A small masked image model, trained from scratch.
Model: encoder norm rmsnorm, encoder activation swiglu, encoder patch size [6, 6], decoder width 128.
Training: soap at rate 0.0033, 13600 steps, batches of 128.
Rows from block 7 of the encoder of a small masked image model, named by matrix and row number. Rows with one number belong to one neuron. Each number is 128 + 32 x the weight over its row's rms, rounded and kept within 0 to 255. All counts start at 0. Numbers have three digits each. After the name is the row's rms in percent of the matrix's.
After each neuron's rows are labels from the 100 images, of 14976, where the neuron reaches its largest size: "responds to" is what is common among them. Only what is clearly more common there than usual is listed. The data: aerial photos of the United States (SatlasPretrain).
# gate: MLP gate (encoder.blocks.7.mlp.gate.weight, 512x128), inputs 0-63
# fc1: MLP up (encoder.blocks.7.mlp.fc1.weight, 512x128), inputs 0-63
# fc2: MLP down (encoder.blocks.7.mlp.fc2.weight, 128x512, transposed), outputs 0-63

gate.249 122:113170081135111092102129133091116118138176120094119109095097057155092059088142157135147158105142088134117082105069141149178117131151150098127107146119141069155128159094149147125135110187190128
fc1.249 125:116170077133115096099131131092121119141170117093123109101101059153092069098143152135152160113143092127113076098066145153171117133155156091125108144115141063158125161090146147123129112187196132
fc2.249 133:063132092140121102096116152148116151094114114125121109141126158147114132092114125137122142132105038136113121134139101142129149130118119129114132119152141128118133145106141145255102138151113122
responds to: crop field

gate.133 117:139145157110120093088150138133108163166166124095123100145172154174125134111142150174193128151138090118057128152086133092115063088162070109195120116101096132086098141125161125127153122150176114
fc1.133 117:121120103132139155167113110113135097094096134165140162112086107077124122145105117096062126106119158139198126103175130150150193162100192140062135137145169120174158109126095129133106134093086136
fc2.133 123:147140136108132125182147091163118109117136128134124157145137160140141121226158129157137117105120216221152128096116130134108119138121125153105142129078130161117130117159144131000160126131126122
responds to: crop field

gate.97 102:116091071110129103166134189081118169083138068161107168152119148111173196107149118130154083171117115140063099177131135088126105136072087100125103129193154161126125125151130112128153149131124144
fc1.97 105:134172182148136152088113077174136096173121193092143090099146106144096063151108138121102169097142138119193159080129123167125147125184183160138160135061107087126125135108123144131111108124134113
fc2.97 104:230114147161198141147131116134097088172089129144159156111098140123116100210145143120156130121119140151097139127125164160114150190142105128171148155155126151069128130137104132000152141117140140
responds to: building

gate.112 126:119092067122115146127130137130167143149170145083114138133147097170117139131082138139147113066160121107083107099035120122146117154098153113162116165166084058114069146111138090129139120160124124
fc1.112 129:137164184139137105131124124131096115111092109172134119129107162082139116125173121112103146193093127146170152159227130133109148097158114146098143097085169198145180107153119167128120133099132131
fc2.112 139:059137115117154184089119147142132100174131123165135111130157101129106160160095146144116111124121226062143139112152145100155101117131123130110133099128133090138135125135120109000127131142111135
responds to: crop field

gate.32 115:176098135146158137070098124118187070139184168114144111096179088126095116171116153137134129078184125113122101101071126147088112142148161107159140161106044096139103189110146161138156142061147158
fc1.32 121:077154125105091117178144138131066187110077082138109148161074166127161146073138104110116132183071124141135163152186118102176150110104099150097116103154207151112157068148107094129104122193105102
fc2.32 117:206115124117157147105135125152085079224096119152109131146137156145104148255114137117132142140100155150127117132155113148128101100121145135121124151105125152136128117143093113000148103165115108
responds to: crop field

gate.239 102:125143115153117142085122143142082191206140144075157094145183113204163103101108140110147107102187099148085112099100122116120107112102105142115142139134102105076085136089107180125123126135170112
fc1.239 104:121147109149115140084128141136075199210138145065161095142185125209172108102109124112147112104193099153078119092098131105125106114103094139113136142130096107078094139085105173124120126131165129
fc2.239 120:094138127155128119153094138117123120112114116152142150130137125107133143079143147141144110111125054137139130164118144155156127132128105127125116142139116071140114121110127146255150112154092139
responds to: crop field

gate.346 089:127079125144092130130136124147127133089181099105150151176061093097105110195135107076086160184130187242154175153114171084104176127100144101127121155107113080143174167117127103096136129136097178
fc1.346 072:105111123101155087124147131126118156139132102121131115158144097121151128132123114102111165179116163191142155099174168062106172133100103102129129138121114088144135113099129111067126106125090165
fc2.346 056:059126131123124139127130125118126126111116123128131133125121126130136126193131124126121122120121186214126128130123138132125137130130127127116149127136142192123136146127139116255121129123132132
responds to: building

gate.209 055:174131139159097145134083152107144100132145130153136172223042123112142119120118152156132122102126129094119127131076112152135093125132133123184112121082123074128063066137119095114208094061174108
fc1.209 056:161139158164094142138088152100140119123151133141150171224054115117154124142120147150120113123127125081109135134076101154130095132131130127182117111085120066140067068142123091118199091060178113
fc2.209 048:061164130145188148086169104158151083063126168112141153129119133127121159101149129110116123144143143130118155134121114093109153135139112117076106100120137025155078117165107137233161124138098094
responds to: crop field

gate.254 117:125142141117162170138117104103091149166160114107165091078099081152168101115104128122175149100117112166117085068120098113146153172115155142129098151181180114127126067116141127124122139075129119
fc1.254 120:126143144115161171137117100098087157168157112107174090077099077154164103122107120120173155101121114171112091062113099121147156171115153147128103155178185115122134074113145130123119142071127125
fc2.254 127:163119103095152126153136155132130083144153128127130096099112129136112100103149114118118154130123046061103122138129132126147119121131086117140121132084131150140141126115136130255142142120163128
responds to: crop field

gate.430 073:138137145159100177138093120117126106093148159119127134111120140153131123065148168172126085088161139062113127120094095180126074125154171131138124120126138118125089106153113102166158144110177113
fc1.430 076:135145148165102176141089126122127108098151155119131131113122140151130127070150160166126082092158142057109128120094091175130066130152164134143129121134142119127092105150116100170162146111186113
fc2.430 059:073132131132137126118125124127132137131124124114119123140133129131124127211120127121125123121121158204124131110133129126131124127129137126131125125127131218127121129127125130255121133135123114
responds to: building

gate.51 125:088131071142108136166101136152179088147117096110126135198047122070087103101125122090142131154166022161125166138091174124117160112049099114132126130095107095113118147131122124101148111163140181
fc1.51 119:189115177110120136110135128098087135092152168130128142071164138186160140151136131157110097115084221131128128127142097156155115134193166133119150113136154161131133136141152104162117122102128112
fc2.51 095:154130134115122102127140114119132132128129136124124123137126120117116118055110124122129125138125095074120126129127126127140112118105134120129139123126115094129127118135115121000113125125131111
responds to: crop field

gate.495 103:144094133132124169129088111118121085151172119142147136206110140128126141092115141157085058135121145057091123150110113202109085093131159132123136136072067126115085051130120073132176095062160097
fc1.495 106:118160110122132093126169139139129167112083134120103124052148122124121110152131119108170199120136113207169125107142143053152174159126094127132119127179188138138172198130126177121093158193095158
fc2.495 089:229139134116105231103114138115135195139110109105116114118110113117158111114134138102180109159101108136130127113108130114104126113101119160142146151080114125141135154117118108000111133101147111
responds to: building

gate.125 113:139104102147160111135116138143113139158125089142088122194097125079112092128091103125121147180140102174148179131133153081135174143069092106127113173107130129123132125128108135100132114156119190
fc1.125 108:117106115144139087132142127150117147176107076135116120177112130076110110160111094102128178167148116185151146144149155084124167135074079118121110177120126143131157147121132163094101121172104164
fc2.125 079:078128125132124117128130128125127125142121128127129129122120125127125125184126129125128129124132170204134132126128132128139119122113135128126126119144132182133137131127128127255130132123131136
responds to: building

gate.118 114:107140110176117127120112169160083149182136124102146094167162074176143120051106138129141111134160073104087085108133179151100143140090089106105117159122104051131099163114095145118119138130171084
fc1.118 115:150114160084137129138136083107172103063120131156107157085084174080114137202152119119117140124090186148176166151128074104158111116172169159153143094137148211127155086147166113144140118123088153
fc2.118 132:159105144096144142142125125156122133101123114104118121124155115129133148142122120119138100136144218061127129111126121098158124135123140113163118134114132149135100106136131117000117129108147149
responds to: crop field

gate.411 074:149131154151108178143096115116119102103146159123128133101122137160135135073135162164125082092143139068110129113095095186129079134161180132143134118122146119120089108148110097164157131112177115
fc1.411 077:109117103101147081112165135131136152150104101132122128151134124094123117176119103098131176164114113193148126141161167076124186119095083121110121137128104138132160147112141162089097122144073139
fc2.411 058:194127116125125138129130124137125136136127124135135133114119125130121127048129132139125128129129093057132128125128136131129117130125126132123126135130129047137132131129128130000139120126131135
responds to: building

gate.191 135:126126123110129000128139108124148069123106117136136113114072115144137089083143156084121127066138077123148127154152143197114155160150113094131134178112167095147139139157092141137112117140107120
fc1.191 122:122119122111121000117125101118143068123115116140143110101083095159138088103152148076124132068157111133141112147154135196115151168148114090147137169107173103142141132155076138125113126151109114
fc2.191 148:099173138109111095139112115138116130159094123126100122128108123127115117000089134115116106119150014028142125114124119135155139131123125106134119126157124066143117121133137137198130112138161109
responds to: crop field

gate.269 131:129117121126106000139145131120119054138096087115118078115116145154123074083144163114140155095120063120125120144143157167079139134113072094096121126144153074129129150136128089130132105130116151
fc1.269 123:131114127122100000134133137120121049134100089109122083106110132168132076095146152119148153091126093129118110137143147169082138141115068087104126115139155082126133149147114089120122114143125144
fc2.269 134:097164119124120107113121119128119089203105131124111115132127103128136119000067149135099099095133015048144132136129119128142140122123116080134104133141097093126142138125123144226138122123133116
responds to: crop field