{"encoder_activation": "swiglu", "encoder_layers": 8, "optimizer": "soap", "one_sided": true, "batch_size": 128, "final_lr_fraction": 0.1}
Rows from block 7 of the encoder of a small masked image model, named by matrix and row number. Rows with one number belong to one neuron. Each number is 128 + 24 x the weight over its row's rms, rounded and kept within 0 to 255. All counts start at 0.
Before each neuron's rows are labels from the 100 images, of 14976, where the neuron reaches its largest size: "strongest on" is what is common among them. Only what is clearly more common there than usual is listed. The data: aerial photos of the United States (SatlasPretrain). In brackets: how many of the 100.
# gate: MLP gate (encoder.blocks.7.mlp.gate.weight, 512x128), inputs 0-63
# fc1: MLP up (encoder.blocks.7.mlp.fc1.weight, 512x128), inputs 0-63
# fc2: MLP down (encoder.blocks.7.mlp.fc2.weight, 128x512, transposed), outputs 0-63

strongest on: crop field (54)
gate.123 [136 159  94 112 127 120 125  91 105 106 124 110 135 152 129  89 137 101 111 118  99 115 105  91 123 124 151 151 152 167 128 124 105 138 115 111 142  68 146 146 137 103 120 141 142 127 129  94 130 117 115  81 115 121 118  90 146 136 127 157 120 127 125 145]
fc1.123 [123 101 164 142 125 133 126 161 150 149 127 142 119 107 130 167 114 155 148 138 163 142 150 162 129 133 105 106  96  91 130 130 144 121 139 150 115 193 109 107 122 156 128 110 112 131 129 162 125 133 141 177 146 130 138 173 110 124 131 101 131 136 129 114]
fc2.123 [135 117 122 126 123 150 105 103 134 123 149 116 120 127 125 130 136 142 153 132 110 125 120 139 138 148 132 109 125 111 133 146 223 140 132 124 101 127 133 136 114 102 121 129 125 138 148 149 139 157 106 146 125 125 120 123 137 118   0 131 133 126 124 121]

strongest on: crop field (34)
gate.460 [109 143 156 126 133 104 123 171 108 129 113 119 101 127 103 142 117 124 123  85 121 118 108 109 140 110 127 135 130 149 197 129  82 149 144 127 144 128 122 146 124  80  95 170 128  80 156 119 113 139 126 104 123 131 139 122 150 151 126 110 120 156 125 119]
fc1.460 [152 116 102 134 123 153 135  86 149 120 132 138 159 135 155 120 141 134 132 169 143 141 154 140 113 139 136 128 124 105  69 120 178 112 112 134 109 130 136 115 135 173 163  87 130 167  96 129 141 115 128 150 128 122 111 137 109 103 129 150 136  98 137 132]
fc2.460 [170 132 146 137 143  85 144 104 137  93 127 150 180 116 112 143 130 159 136 113 117 142 136 118 193 134 137 127 129 139 115 111 135 141 124 128 126 137 116 130 122 149 132 134 145 137 117 126 132 115 128 187 121 144 134 114 143 128   0 133 122  93 134 135]

strongest on: building (78)
gate.487 [103 152  92  93 154  52 117 120 150 116  98 135 159 113 110 118 121 129 136  87 101 139 134 116  54 128 128 142 155 116 156 122  97 132 115 105 121 129  78 142 146 154 167 140 151 114 111 116 200 170 141 150  95 131 116 127 124 131 121 144 121 116 123 131]
fc1.487 [102 145  95 100 144  53 124 123 149 115  94 134 163 108 110 117 123 133 133  89  89 145 129 114  59 139 125 147 154 112 150 134 103 131 120 105 117 124  83 152 149 155 171 138 157 109 109 124 194 169 140 151  94 128 117 132 119 137 117 144 114 116 121 137]
fc2.487 [169 124 116 119 136 109 143 123 122 127 141 102 172 126 131 146 149 111 128 118 109 160 103 101  59 135 124 127 121 131 128 148  92 130 127 124 127 126 124 143 142 108  99 106 128 127 165 122 132 146 143 128 127 131 146 160 120 119 255 138 133 128 160 131]

strongest on: building (89)
gate.293 [130 125 152 144 103 168 144 110 120 121 116 118 121 152 151 105 133 136 114 130 129 154 128 122  76 139 147 156 121  99 103 150 148  77 118 136 108 103 101 168 129  88 136 149 165 127 149 128 140 129 138 121 128  92 109 136 119  89 159 152 134 112 167 121]
fc1.293 [132 133 153 147 106 168 145 107 124 124 118 119 121 155 149 108 136 134 117 132 125 156 129 124  80 140 142 151 122  97 105 150 149  74 113 136 109 101  97 166 130  81 140 148 160 129 152 130 140 134 141 119 130  98 109 135 122  88 160 152 135 113 170 122]
fc2.293 [ 92 128 132 119 133 122 126 132 125 130 133 132 131 127 130 129 125 122 119 130 131 125 129 127 201 127 129 132 127 128 121 128 146 185 131 125 129 133 127 123 127 125 129 127 133 122 136 131 125 130 131 186 130 118 131 136 119 128 255 126 133 130 130 126]

strongest on: building (69)
gate.172 [112  91 124 173 111 172 129 113 124 139 128 111 119 159 131 136 140 148 130  85 117  98  93 129 196 140 153 120 108 147 127 118 173 140 144 121 133 103 119 120 116 131 123 123 130 131 112 115 148 143 136 118 127 175 151 126 123 131  94 147 139 144 128 142]
fc1.172 [ 85 112 129 106 125  98 126 140 128 125 121 153  95 157 106 101 143 138 141 112 108 119 126 128 146 137  98 100 114 159 175 127 173 191 134 152 124 157 164  81 103 157 126  95 133  97 138 130 131 125 120  91 147 137 117 106 138  97  79 137 115 119 122 143]
fc2.172 [ 68 129 133 135 124 128 127 127 129 133 133 123 125 126 125 135 124 129 124 132 127 129 127 125 163 133 127 126 125 129 132 126 182 159 127 131 131 126 127 127 128 128 127 127 128 130 129 127 128 120 129 156 126 124 128 130 130 120 255 129 123 124 131 127]

strongest on: crop field (27)
gate.23 [114 126 131 129 128 132 128 125 128 128 124 135 123 133 129 124 129 127 128 131 127 134 127 122 133 128 127 129 125 124 127 128 133 132 125 125 129 127 123 127 128 127 124 128 139 127 130 127 130 126 126 132 124 123 126 128 129 126   0 128 129 123 131 129]
fc1.23 [124 144 139 130 101 161  98  71  69 134  83  87 149 121 133 149 132  92  90 145 128 101 109 119 147 145 117 117 113 136 113 149 134  83 105 105 146  61  91 133 168  97 120 145 123 142 143 122 140 156 146 117 144 124 116 141 129 130 106 140  97  92 122 138]
fc2.23 [136 120 123 123 146 150 144  88  95 153 124 120 159 158 147  70 120 107 126  92 122 111 113  98 127 151 136  69 133 125 133 174 131 123 147 123  65 154 146 103 149 164 178 122 123 130 131 120  93  75  85 148 136 109 126 146 111 116 121 122 145 140  92 149]

strongest on: crop field (25)
gate.157 [122 132 154 139 153 125  82 103 153 162 122 136 208 136 135 113 142 103 141 157 109 179 148 137 104 115 128 104 121 144 105 143 105 118 124 100 101 116 151 139  94 161  87 102 108 136 152 144 103  91 127  83 122 119 144 117 151 146 121 129 130 122 168 129]
fc1.157 [136 118 106 121 104 135 171 154  99 100 133 123  46 122 121 150 113 151 115  94 138  78 110 125 144 139 131 153 134 110 154 114 148 135 144 155 159 144  95 118 159  89 171 154 145 129 104 111 152 168 134 169 134 139 108 142 115 112 135 133 128 137  91 124]
fc2.157 [198 116 114 114 133 110 124 130 131 155 108 111 159 126 119  94 124 131 127 141 128 132 128 113 193 137 124 123 135 151 148 153 158 130 115 131 127 121 125 130 131 129 150 137 131 116 134 130 145 116 128 208 111 125 122 132 151 106   0 118 125 111 126 130]

strongest on: building (90)
gate.199 [130 136 143 147 103 172 137 112 124 121 124 112 115 143 153 118 131 136 103 128 133 151 124 127  78 141 156 151 133  99 102 151 139  78 116 127 117 112  94 170 132  95 138 142 171 136 137 127 131 133 149 130 120 107 112 148 111 111 161 140 146 120 154 108]
fc1.199 [129 115 113 105 154  85 118 148 129 129 130 143 139 109 107 136 123 124 149 128 125 105 132 128 172 115 108 109 124 159 154 104 114 183 143 127 141 144 164  92 121 167 114 114  90 119 117 128 122 119 104 127 133 143 143 109 141 147  92 114 108 135  96 146]
fc2.199 [172 123 132 124 122 117 126 126 127 120 127 122 126 132 129 130 131 127 123 125 128 130 128 127  71 131 124 124 128 128 127 125 101  69 126 131 135 126 131 131 134 130 125 130 127 125 121 121 132 124 134  56 127 126 132 129 133 126   0 130 123 124 129 133]

strongest on: building (93)
gate.196 [138 120 149 148 108 177 141 117 119 114 121 110 119 140 154 111 131 135 105 133 125 159 131 123  82 138 150 144 123  95  95 149 144  78 119 128 101 114 101 162 127  97 139 150 173 128 141 133 127 143 150 132 125 108 114 143 113  98 162 135 138 114 157 117]
fc1.196 [121 131 107 105 147  82 115 142 130 136 133 145 135 112 105 145 121 125 150 123 133  96 126 133 172 118 114 119 134 162 161 105 109 181 139 126 156 142 157  98 128 165 113 106  87 127 111 123 127 110 103 124 132 144 141 115 138 159  91 121 116 142  94 139]
fc2.196 [160 127 134 131 128 130 137 125 128 125 117 121 126 126 131 119 131 130 134 121 126 132 127 126  65 129 122 122 122 131 131 129 103  74 130 130 123 125 123 135 133 130 125 125 129 128 118 122 124 128 126  68 131 132 122 122 133 130   0 126 120 126 122 121]

strongest on: building (92)
gate.26 [121 128 141 157 100 159 128 100 122 125 129 108 107 138 143 125 119 132 110 125 135 150 129 143  72 150 161 157 122  99 116 162 138  81 105 132 118 115 117 176 125  93 139 136 159 127 133 121 117 119 116 113 139 104 122 150 117 113 160 141 138 124 173 116]
fc1.26 [134 124 113  93 156  93 126 158 129 126 126 143 146 113 116 131 134 126 144 133 125 110 130 112 177 107 102 101 134 157 139  95 115 175 155 121 136 145 142  84 128 169 116 122 102 128 121 132 137 133 134 143 116 147 133 110 135 144  95 111 114 131  77 139]
fc2.26 [153 124 132 119 118 123 136 115 131 125 130 130 117 132 122 143 118 137 120 119 127 122 134 130  66 144 121 130 130 112 131 125 109  69 134 131 141 126 124 134 134 135 136 134 123 132 134 139 141 121 131  54 132 137 124 124 121 133   0 122 123 118 131 133]

strongest on: crop field (37)
gate.184 [126 155 103 136  95 141 135 124 141 112 110 131 135 132 132 133 118 138  99 104  96 163 115 133 100 104 127 104 159 139 104 149  76 132 126 127 108 128 130  99 137 134 147 124 117 112 134 119 109 168 127  84 152  90 101 109 134 131 125 117 115 187 132 123]
fc1.184 [135  94 155 119 159 117 120 128 119 146 151 121 122 131 124 127 138 116 156 149 160  99 141 116 149 151 128 155  92 116 147 104 175 124 134 126 153 129 126 154 118 126 101 130 137 148 123 132 150  89 127 175 105 166 155 150 123 131 134 147 140  67 121 128]
fc2.184 [148 142 116 123 136 119 119 137 107 123 130 138 165 128 139 113 110 139 114 123 118 104 131 114 149 139 136 155 104 128 124 128 174 111 121 133 138 140 142 121 131 125 146 112 139 127 149 122 135  53 133 121 143 124 122 134 132 121   0 106 140 123 139 124]

strongest on: building (90)
gate.103 [138 134 142 147 111 168 135 106 119 121 120 111 112 145 149 122 129 134 105 129 133 152 130 127  78 132 154 154 124  98 103 142 136  77 116 127 118 113 100 173 126  92 130 154 170 134 141 128 130 136 143 129 128 100 115 151 120 106 168 144 138 118 167 120]
fc1.103 [136 139 143 150 113 164 135 103 123 127 122 112 115 147 147 124 133 131 108 129 130 153 131 128  82 134 148 150 125  97 103 144 139  72 113 129 116 112  97 169 129  85 133 153 162 135 144 129 134 140 148 128 130 105 115 149 120 102 170 146 139 119 173 121]
fc2.103 [ 91 125 129 127 126 136 128 128 123 131 135 123 133 124 126 121 127 124 125 133 125 125 129 128 196 128 130 126 131 126 126 133 152 185 127 126 132 131 126 123 128 128 126 132 126 126 132 131 127 130 126 194 129 124 131 126 123 124 255 128 124 133 128 126]

strongest on: building (73)
gate.472 [ 96 153 149 128 151 137 107 101 116 149 136  31 137 107 133 128 126 121 121 131  92 129 139 115  88  83 140  74 107 150 158 153 140 119 186 139 117 167 131 162 114 134 124 171 186  83 144 153 141 102 111 145 129 110 150  97 121 161 134 107 123 157 108 134]
fc1.472 [ 95 150 151 129 148 137 110 106 110 143 130  27 142 104 134 126 126 123 125 124  93 130 133 114  93  88 145  85 102 148 155 149 141 120 179 138 112 160 132 163 111 136 121 172 187  80 140 158 137  98 113 151 133 107 148  99 118 164 130  99 116 151 106 130]
fc2.472 [126 119 139 166 124 139 139 115 105 139 124 118  99 148 116 121 131 126 143 151 103 113 119 108  49 131 127 114 106 140 130 115 129 142 121 123  94 128 142 128 138 136  96 135 140 136 110 131 124 122 149 104 134 102 140 105 139 125 255 163 154 121 121 127]

strongest on: building (70)
gate.174 [154 106 163 131 131 117 114 131  96 107 116  94  65 148 171 160 138 117 115 132  98 129 143 104 144 102 110 140 140 148 146 159 158  97 167 126 143 145  98 123 154 145 160 119 166 109 116 166 134 147 127 121 160 133 130 131 132 107 135 152 118 162 143 111]
fc1.174 [ 94 148  98 117 119 139 143 126 162 152 134 158 186 109  83  96 113 143 146 126 163 122 111 148 104 150 151 114 115 105 119  95  81 155  93 128 111 114 159 128 101 116  98 141  87 143 141  97 121 104 125 136  99 125 123 129 125 149 125 111 129  86 108 148]
fc2.174 [170 130 104 113 138 152 151 122  93 125 114 145 145 139 109 104 156 126 139 109 131 134 145 114 163 137 114 136 140 115 129 145 181 124 140 127  89 130 144 135 144 132  89 111 128 122 114 133 127 106 109  99 122 132 136 133 123 130   0 129 137 140 139 150]

strongest on: building (85)
gate.376 [131 112 149 121 111 162 144  92 116 117 124 111 135 153 135 105 125 134 138 116 132 146 135 112  89 134 138 168 101  84 119 149 148  70 111 136 113 110  98 175 136  82 118 154 159 122 148 130 136 113 109 118 130  94  88 132 135  90 149 150 116 103 163 104]
fc1.376 [129 122 153 123 112 159 143  90 121 119 125 113 135 153 137 106 128 130 139 116 128 148 139 117  93 136 135 162 102  83 119 149 148  67 109 135 114 112  95 175 136  77 121 154 154 124 151 133 136 119 112 114 131  95  91 131 139  89 151 145 117 103 166 104]
fc2.376 [ 82 122 130 119 126  83 150 125 125 115 119 124 128 143 141 142 127 129 122 125 138 133 112 117 197 121 128 145 120 141 120 128 136 176 131 127 143 130 139 144 147 131 127 126 139 111 127 126 124 124 139 161 121 131 123 134 138 139 255 125 134 123 138 141]

strongest on: crop field (29)
gate.291 [118 142 142  89 141 132  98 148 118 151 134 114 114 130 136 131 120 115 133 107 116 125 159 108 125 123 143 117 138 120 146 139 148 108 136 136 115 114 125 132 132  84 113 180 172 107 174 122 147  87 102 172 109 134 123  81 132 145 137 125 126 157 115 109]
fc1.291 [120 130 138  98 140 142  98 141 115 146 139 106 110 131 133 132 121 115 128 102 111 137 158 106 130 124 135 117 139 123 138 147 162 110 132 137 118 108 119 139 133  84 118 183 170 110 174 131 141  84 102 169  99 127 128  84 132 149 131 126 124 164 110 107]
fc2.291 [ 79 119 129 116 125 163 111 130 134 129 137 139  82 137 130 122 136 131 125 137 143 121 116 108  52 129 138 107 118 119 143 126  79  77 124 119 130 145 149 131 105 108 132 128 136 134 111 122 134 114 132 117 115 102 133 115 108 139 255 142 138 129 135 134]

strongest on: building (77)
gate.122 [117 104 159 105 147 189  80  95 114 131 131 121 158 133 134 152 135 102 126 128 130 143 145 152 146 123 128 126 122 125  75 117 127 101 111 125 119 107 104 133 102 121  99 136 112 109 235 136 138  92 100 116 131 107 114 129 145 138 139 146 156 133 140 118]
fc1.122 [120 106 160 110 145 188  86  94 112 133 130 111 157 128 140 156 137 104 127 128 128 145 141 148 150 128 129 132 126 122  72 124 132 102 112 122 121 102 102 136 100 116  99 139 111 111 234 135 136  94 103 122 130 109 115 128 144 136 136 135 156 131 140 116]
fc2.122 [ 77 112 130 135 110  42 118 131 129 133 132 112 141 120 136 116 120 109 133 104 132 111 139 126  90 118 138 125 123 152 134 121  94 118 112 136 140 132 109 107 137 137 130 123  99 122 136 116 122 166 111  80 115 151 146 114 141 137 255 124 146 132 163 128]

strongest on: building (70)
gate.417 [156 123 173 156 128 102 123 119 128 158 146 121 160 141 132 101 143 110 146 165 122 152 133 174 113 132 123 145 150 157 156 136 112 146  98 129 106 119 144 120  79 143 113  96 120 140 151 130 105 147 117 129 131 127 149 109 153 107 125 136 118  82 134 141]
fc1.417 [154 131 167 155 126 107 125 122 134 157 148 111 158 144 137 100 136 111 138 173 124 151 133 178 118 133 107 142 149 148 154 136 112 149  94 132 113 119 147 116  74 148 115  98 111 143 147 130 105 146 113 128 131 128 147 113 148 113 120 141 110  83 133 144]
fc2.417 [ 55 147 145 125 136 137 131 109 117 112 125 110  69 126 113 122 134 126 119 117 154 135 128 131  62 127 146 124 126 138 111 121 132  68 150 137 131 122 158  91 101 131  90 110 138 120 125 132 115 133 101  55 144 128 139 139 109 132 255 107 142 136 120 153]

strongest on: building (80)
gate.342 [118 106 147 161 117 141 133 104 124 119 108 128 101 156 141  99 158 141 110  92 114 171 114 129  88 137 121 124 115 134 110 125 152 106 113 139  82 118 105 124 134 124 159 124 171 133 142 150 164 141 174 109 111 109 119 124 106  90 128 150 139 127 153 168]
fc1.342 [148 146 102  96 140 115 121 151 126 137 143 125 160  94 113 159  87 118 150 159 144  79 140 121 153 111 138 143 140 119 139 128  94 151 142 115 173 133 149 136 127 135  91 131  86 127 111 107  99 110  82 158 140 146 135 134 143 165 125 111 115 126 106  88]
fc2.342 [141  98 132 150 111  91 165 115 125 128 126  86 159 111 119 149 143 120 129 137 119 116 108 127  90 103 137 137 100 117 118 104 110 137 152 116 122 143 156 123 144 162 139 115 135 132 106 129 138 129 123 130 133 134 121 101 156 136   0 115 111 141 126 117]

strongest on: building (90)
gate.370 [134 134 147 143 110 169 138 107 121 126 122 110 115 142 147 118 124 140 114 128 132 147 126 132  79 139 157 155 131  96 103 149 132  73 108 124 123 107 100 175 130  89 134 145 166 133 138 121 129 128 141 127 127  98 114 145 112 111 161 146 143 121 159 114]
fc1.370 [122 117 109 106 146  87 117 152 131 126 133 144 138 111 112 136 128 119 139 129 124 107 130 123 172 115 105 105 127 161 150 107 124 188 151 129 134 150 160  86 124 174 118 112  94 120 118 134 124 125 111 129 127 154 143 111 140 149  93 106 110 133  91 141]
fc2.370 [172 127 121 127 133 115 130 122 126 131 129 129 124 134 131 137 128 132 127 127 126 130 131 124  69 135 125 129 133 130 126 126 101  68 129 129 132 123 132 136 127 132 127 124 126 128 127 125 134 121 134  57 128 130 127 130 127 126   0 126 128 126 129 140]

strongest on: building (90)
gate.229 [114 151 116 111 165 156 145 142 140 140  98 132 140 147 129 114 135 111 138 125  91 137 136  81 100 108 123  82 116 117 130 141 147 105 165 103 112 151 124 161 157 135 134 153 195 119  80 148 143 152 151 141 118 124 149 163 128 123 134 113 118 101 148 117]
fc1.229 [118 153 112 118 167 156 146 145 138 140  92 124 144 147 126 115 135 115 137 123  88 144 127  80 112 106 124  80 114 117 129 147 150 106 162 100 115 152 125 164 161 131 133 149 194 122  76 148 154 151 149 139 115 130 147 163 125 126 130 112 120 108 156 117]
fc2.229 [ 78 149 141 118 137 154  99 125 128 119 129 100 156 161 123 124 130 153 138 124 132 129 135 106  69 135 128 112 115 115 147 103 124  78 131 136 147 136 119 104 136 127 124 140 150  95 118 136 127 143  98 103 127 115 131 117 132 117 255 133 132 110 124 151]

strongest on: crop field (25)
gate.397 [110 135 106 130 120 101 152 153 121 141 126 168 127 132 134 115 124 115 123 101 161 137 101 130 125  97  96 155 121 153  65  98 127  94 110 121 129 150 127 153 149 141 140 118 124 107 121 104 130 104 104  86 128 112 137 127 133  82 134 127  96 106 134 163]
fc1.397 [103 134 107 129 122  99 162 152 116 138 127 171 129 134 137 110 126 115 114 109 165 137  96 139 126 100 100 149 120 153  71 105 125  94 113 122 134 149 128 151 145 141 143 114 121 107 124 107 132 109 106  93 132 117 138 125 133  76 130 123  98 109 133 160]
fc2.397 [148 124 134 137  94 126 144 164  90 107 140 181 189 116 126 161 131 109 131 135 120 142 149 123 104 131 110 108 134 122 101 129 101 182 147 140 152 130 130 119 128 114 183 140  92  97 135 139 128 131  65 194 117 126 123 100 144 183 205  99  93 143 127 125]

strongest on: building (85)
gate.316 [132 121  78 103 168 132  99 113 104 115 105 175 162 119 155 165 105 164 140 123  95 144 126 122 127 114 116 103 133 115 102 178 128 128 135 103  96 158 147 131 173 136 169  82 162 112  94 122 152 100 124 114 159 112 115 120 119 175 135 138 159 106 144  81]
fc1.316 [126 135 178 148  90 122 151 149 155 146 151  82 101 140  99  88 147  93 121 135 161 109 135 135 127 137 141 153 118 141 158  68 116 126 124 153 156 106 106 115  87 126  87 169  92 144 163 135 106 159 134 141  98 144 148 134 137  80 126 115 101 144 107 171]
fc2.316 [150 141 114 125 142 136 162 146 113 127 100 102 121 130 110 102 123 115 130 107 125 127 137 150 200 150 146 147 146 128 117 143 156 176 138 144 132 135 131 120 134 144 144 119 133 132 166 128 119 111 119 119 132 106 133 137 135 117   0 109 128 129 121 122]

strongest on: crop field (50)
gate.368 [ 79 140  85 139 115 120 146 112 138 153 164 120 147 114  99 118 129 131 182  74 126  86  98 123 100 125 130 110 145 140 145 160  45 138 126 140 145 106 168 123 122 144 118  63 114 128 136 128 136 112 118 101 115 134 133 127 123 131 108 140 110 154 151 138]
fc1.368 [180 114 161 116 137 148 122 128 124 101  96 119 109 141 156 135 124 134  80 158 134 166 153 126 149 130 124 141 111  99 111  86 203 140 125 138 113 137 102 142 143 119 135 184 147 126 121 145 113 136 142 154 131 121 134 137 143 112 149 121 130 107 110 135]
fc2.368 [147 131 129 120 124 137 154 128 116 119 130 121 125 124 130 119 129 117 133 121 130 128 123 119  89 109 122 124 120 124 132 120 121  92 130 132 141 124 124 135 139 111 122  97 124 125 143 134 137 132 114  97 133 129 119 144 121 109   0 120 131 120 130 119]

strongest on: building (76)
gate.52 [130 177 117  95 139 107 141 168 124 125 134 156 122 117 102 131 146 111 139 184 136 163 172 142 108 120 108 121 145  97 155 129 132 127 122 150 125 163 129 119 146 114 147 152 133 134 130 150  96 107 111 131 127  93 100 124 118 107  73  96 126 119 120 124]
fc1.52 [ 95 109 130 105 127 101 123 140 126 123 124 150  98 157 106  99 141 138 142 113 105 119 131 129 148 140 100  98 113 160 178 133 167 196 133 154 126 158 166  82 104 160 127 101 133  97 136 131 131 122 120  86 146 136 121 105 135  94  72 141 113 121 119 144]
fc2.52 [ 74 129 130 133 125 132 129 126 130 133 132 124 130 128 126 130 123 129 124 131 124 128 127 124 167 130 126 126 124 128 131 128 184 161 126 133 131 126 126 127 133 128 128 125 129 131 128 129 130 124 129 149 126 123 126 131 127 121 255 132 120 127 131 130]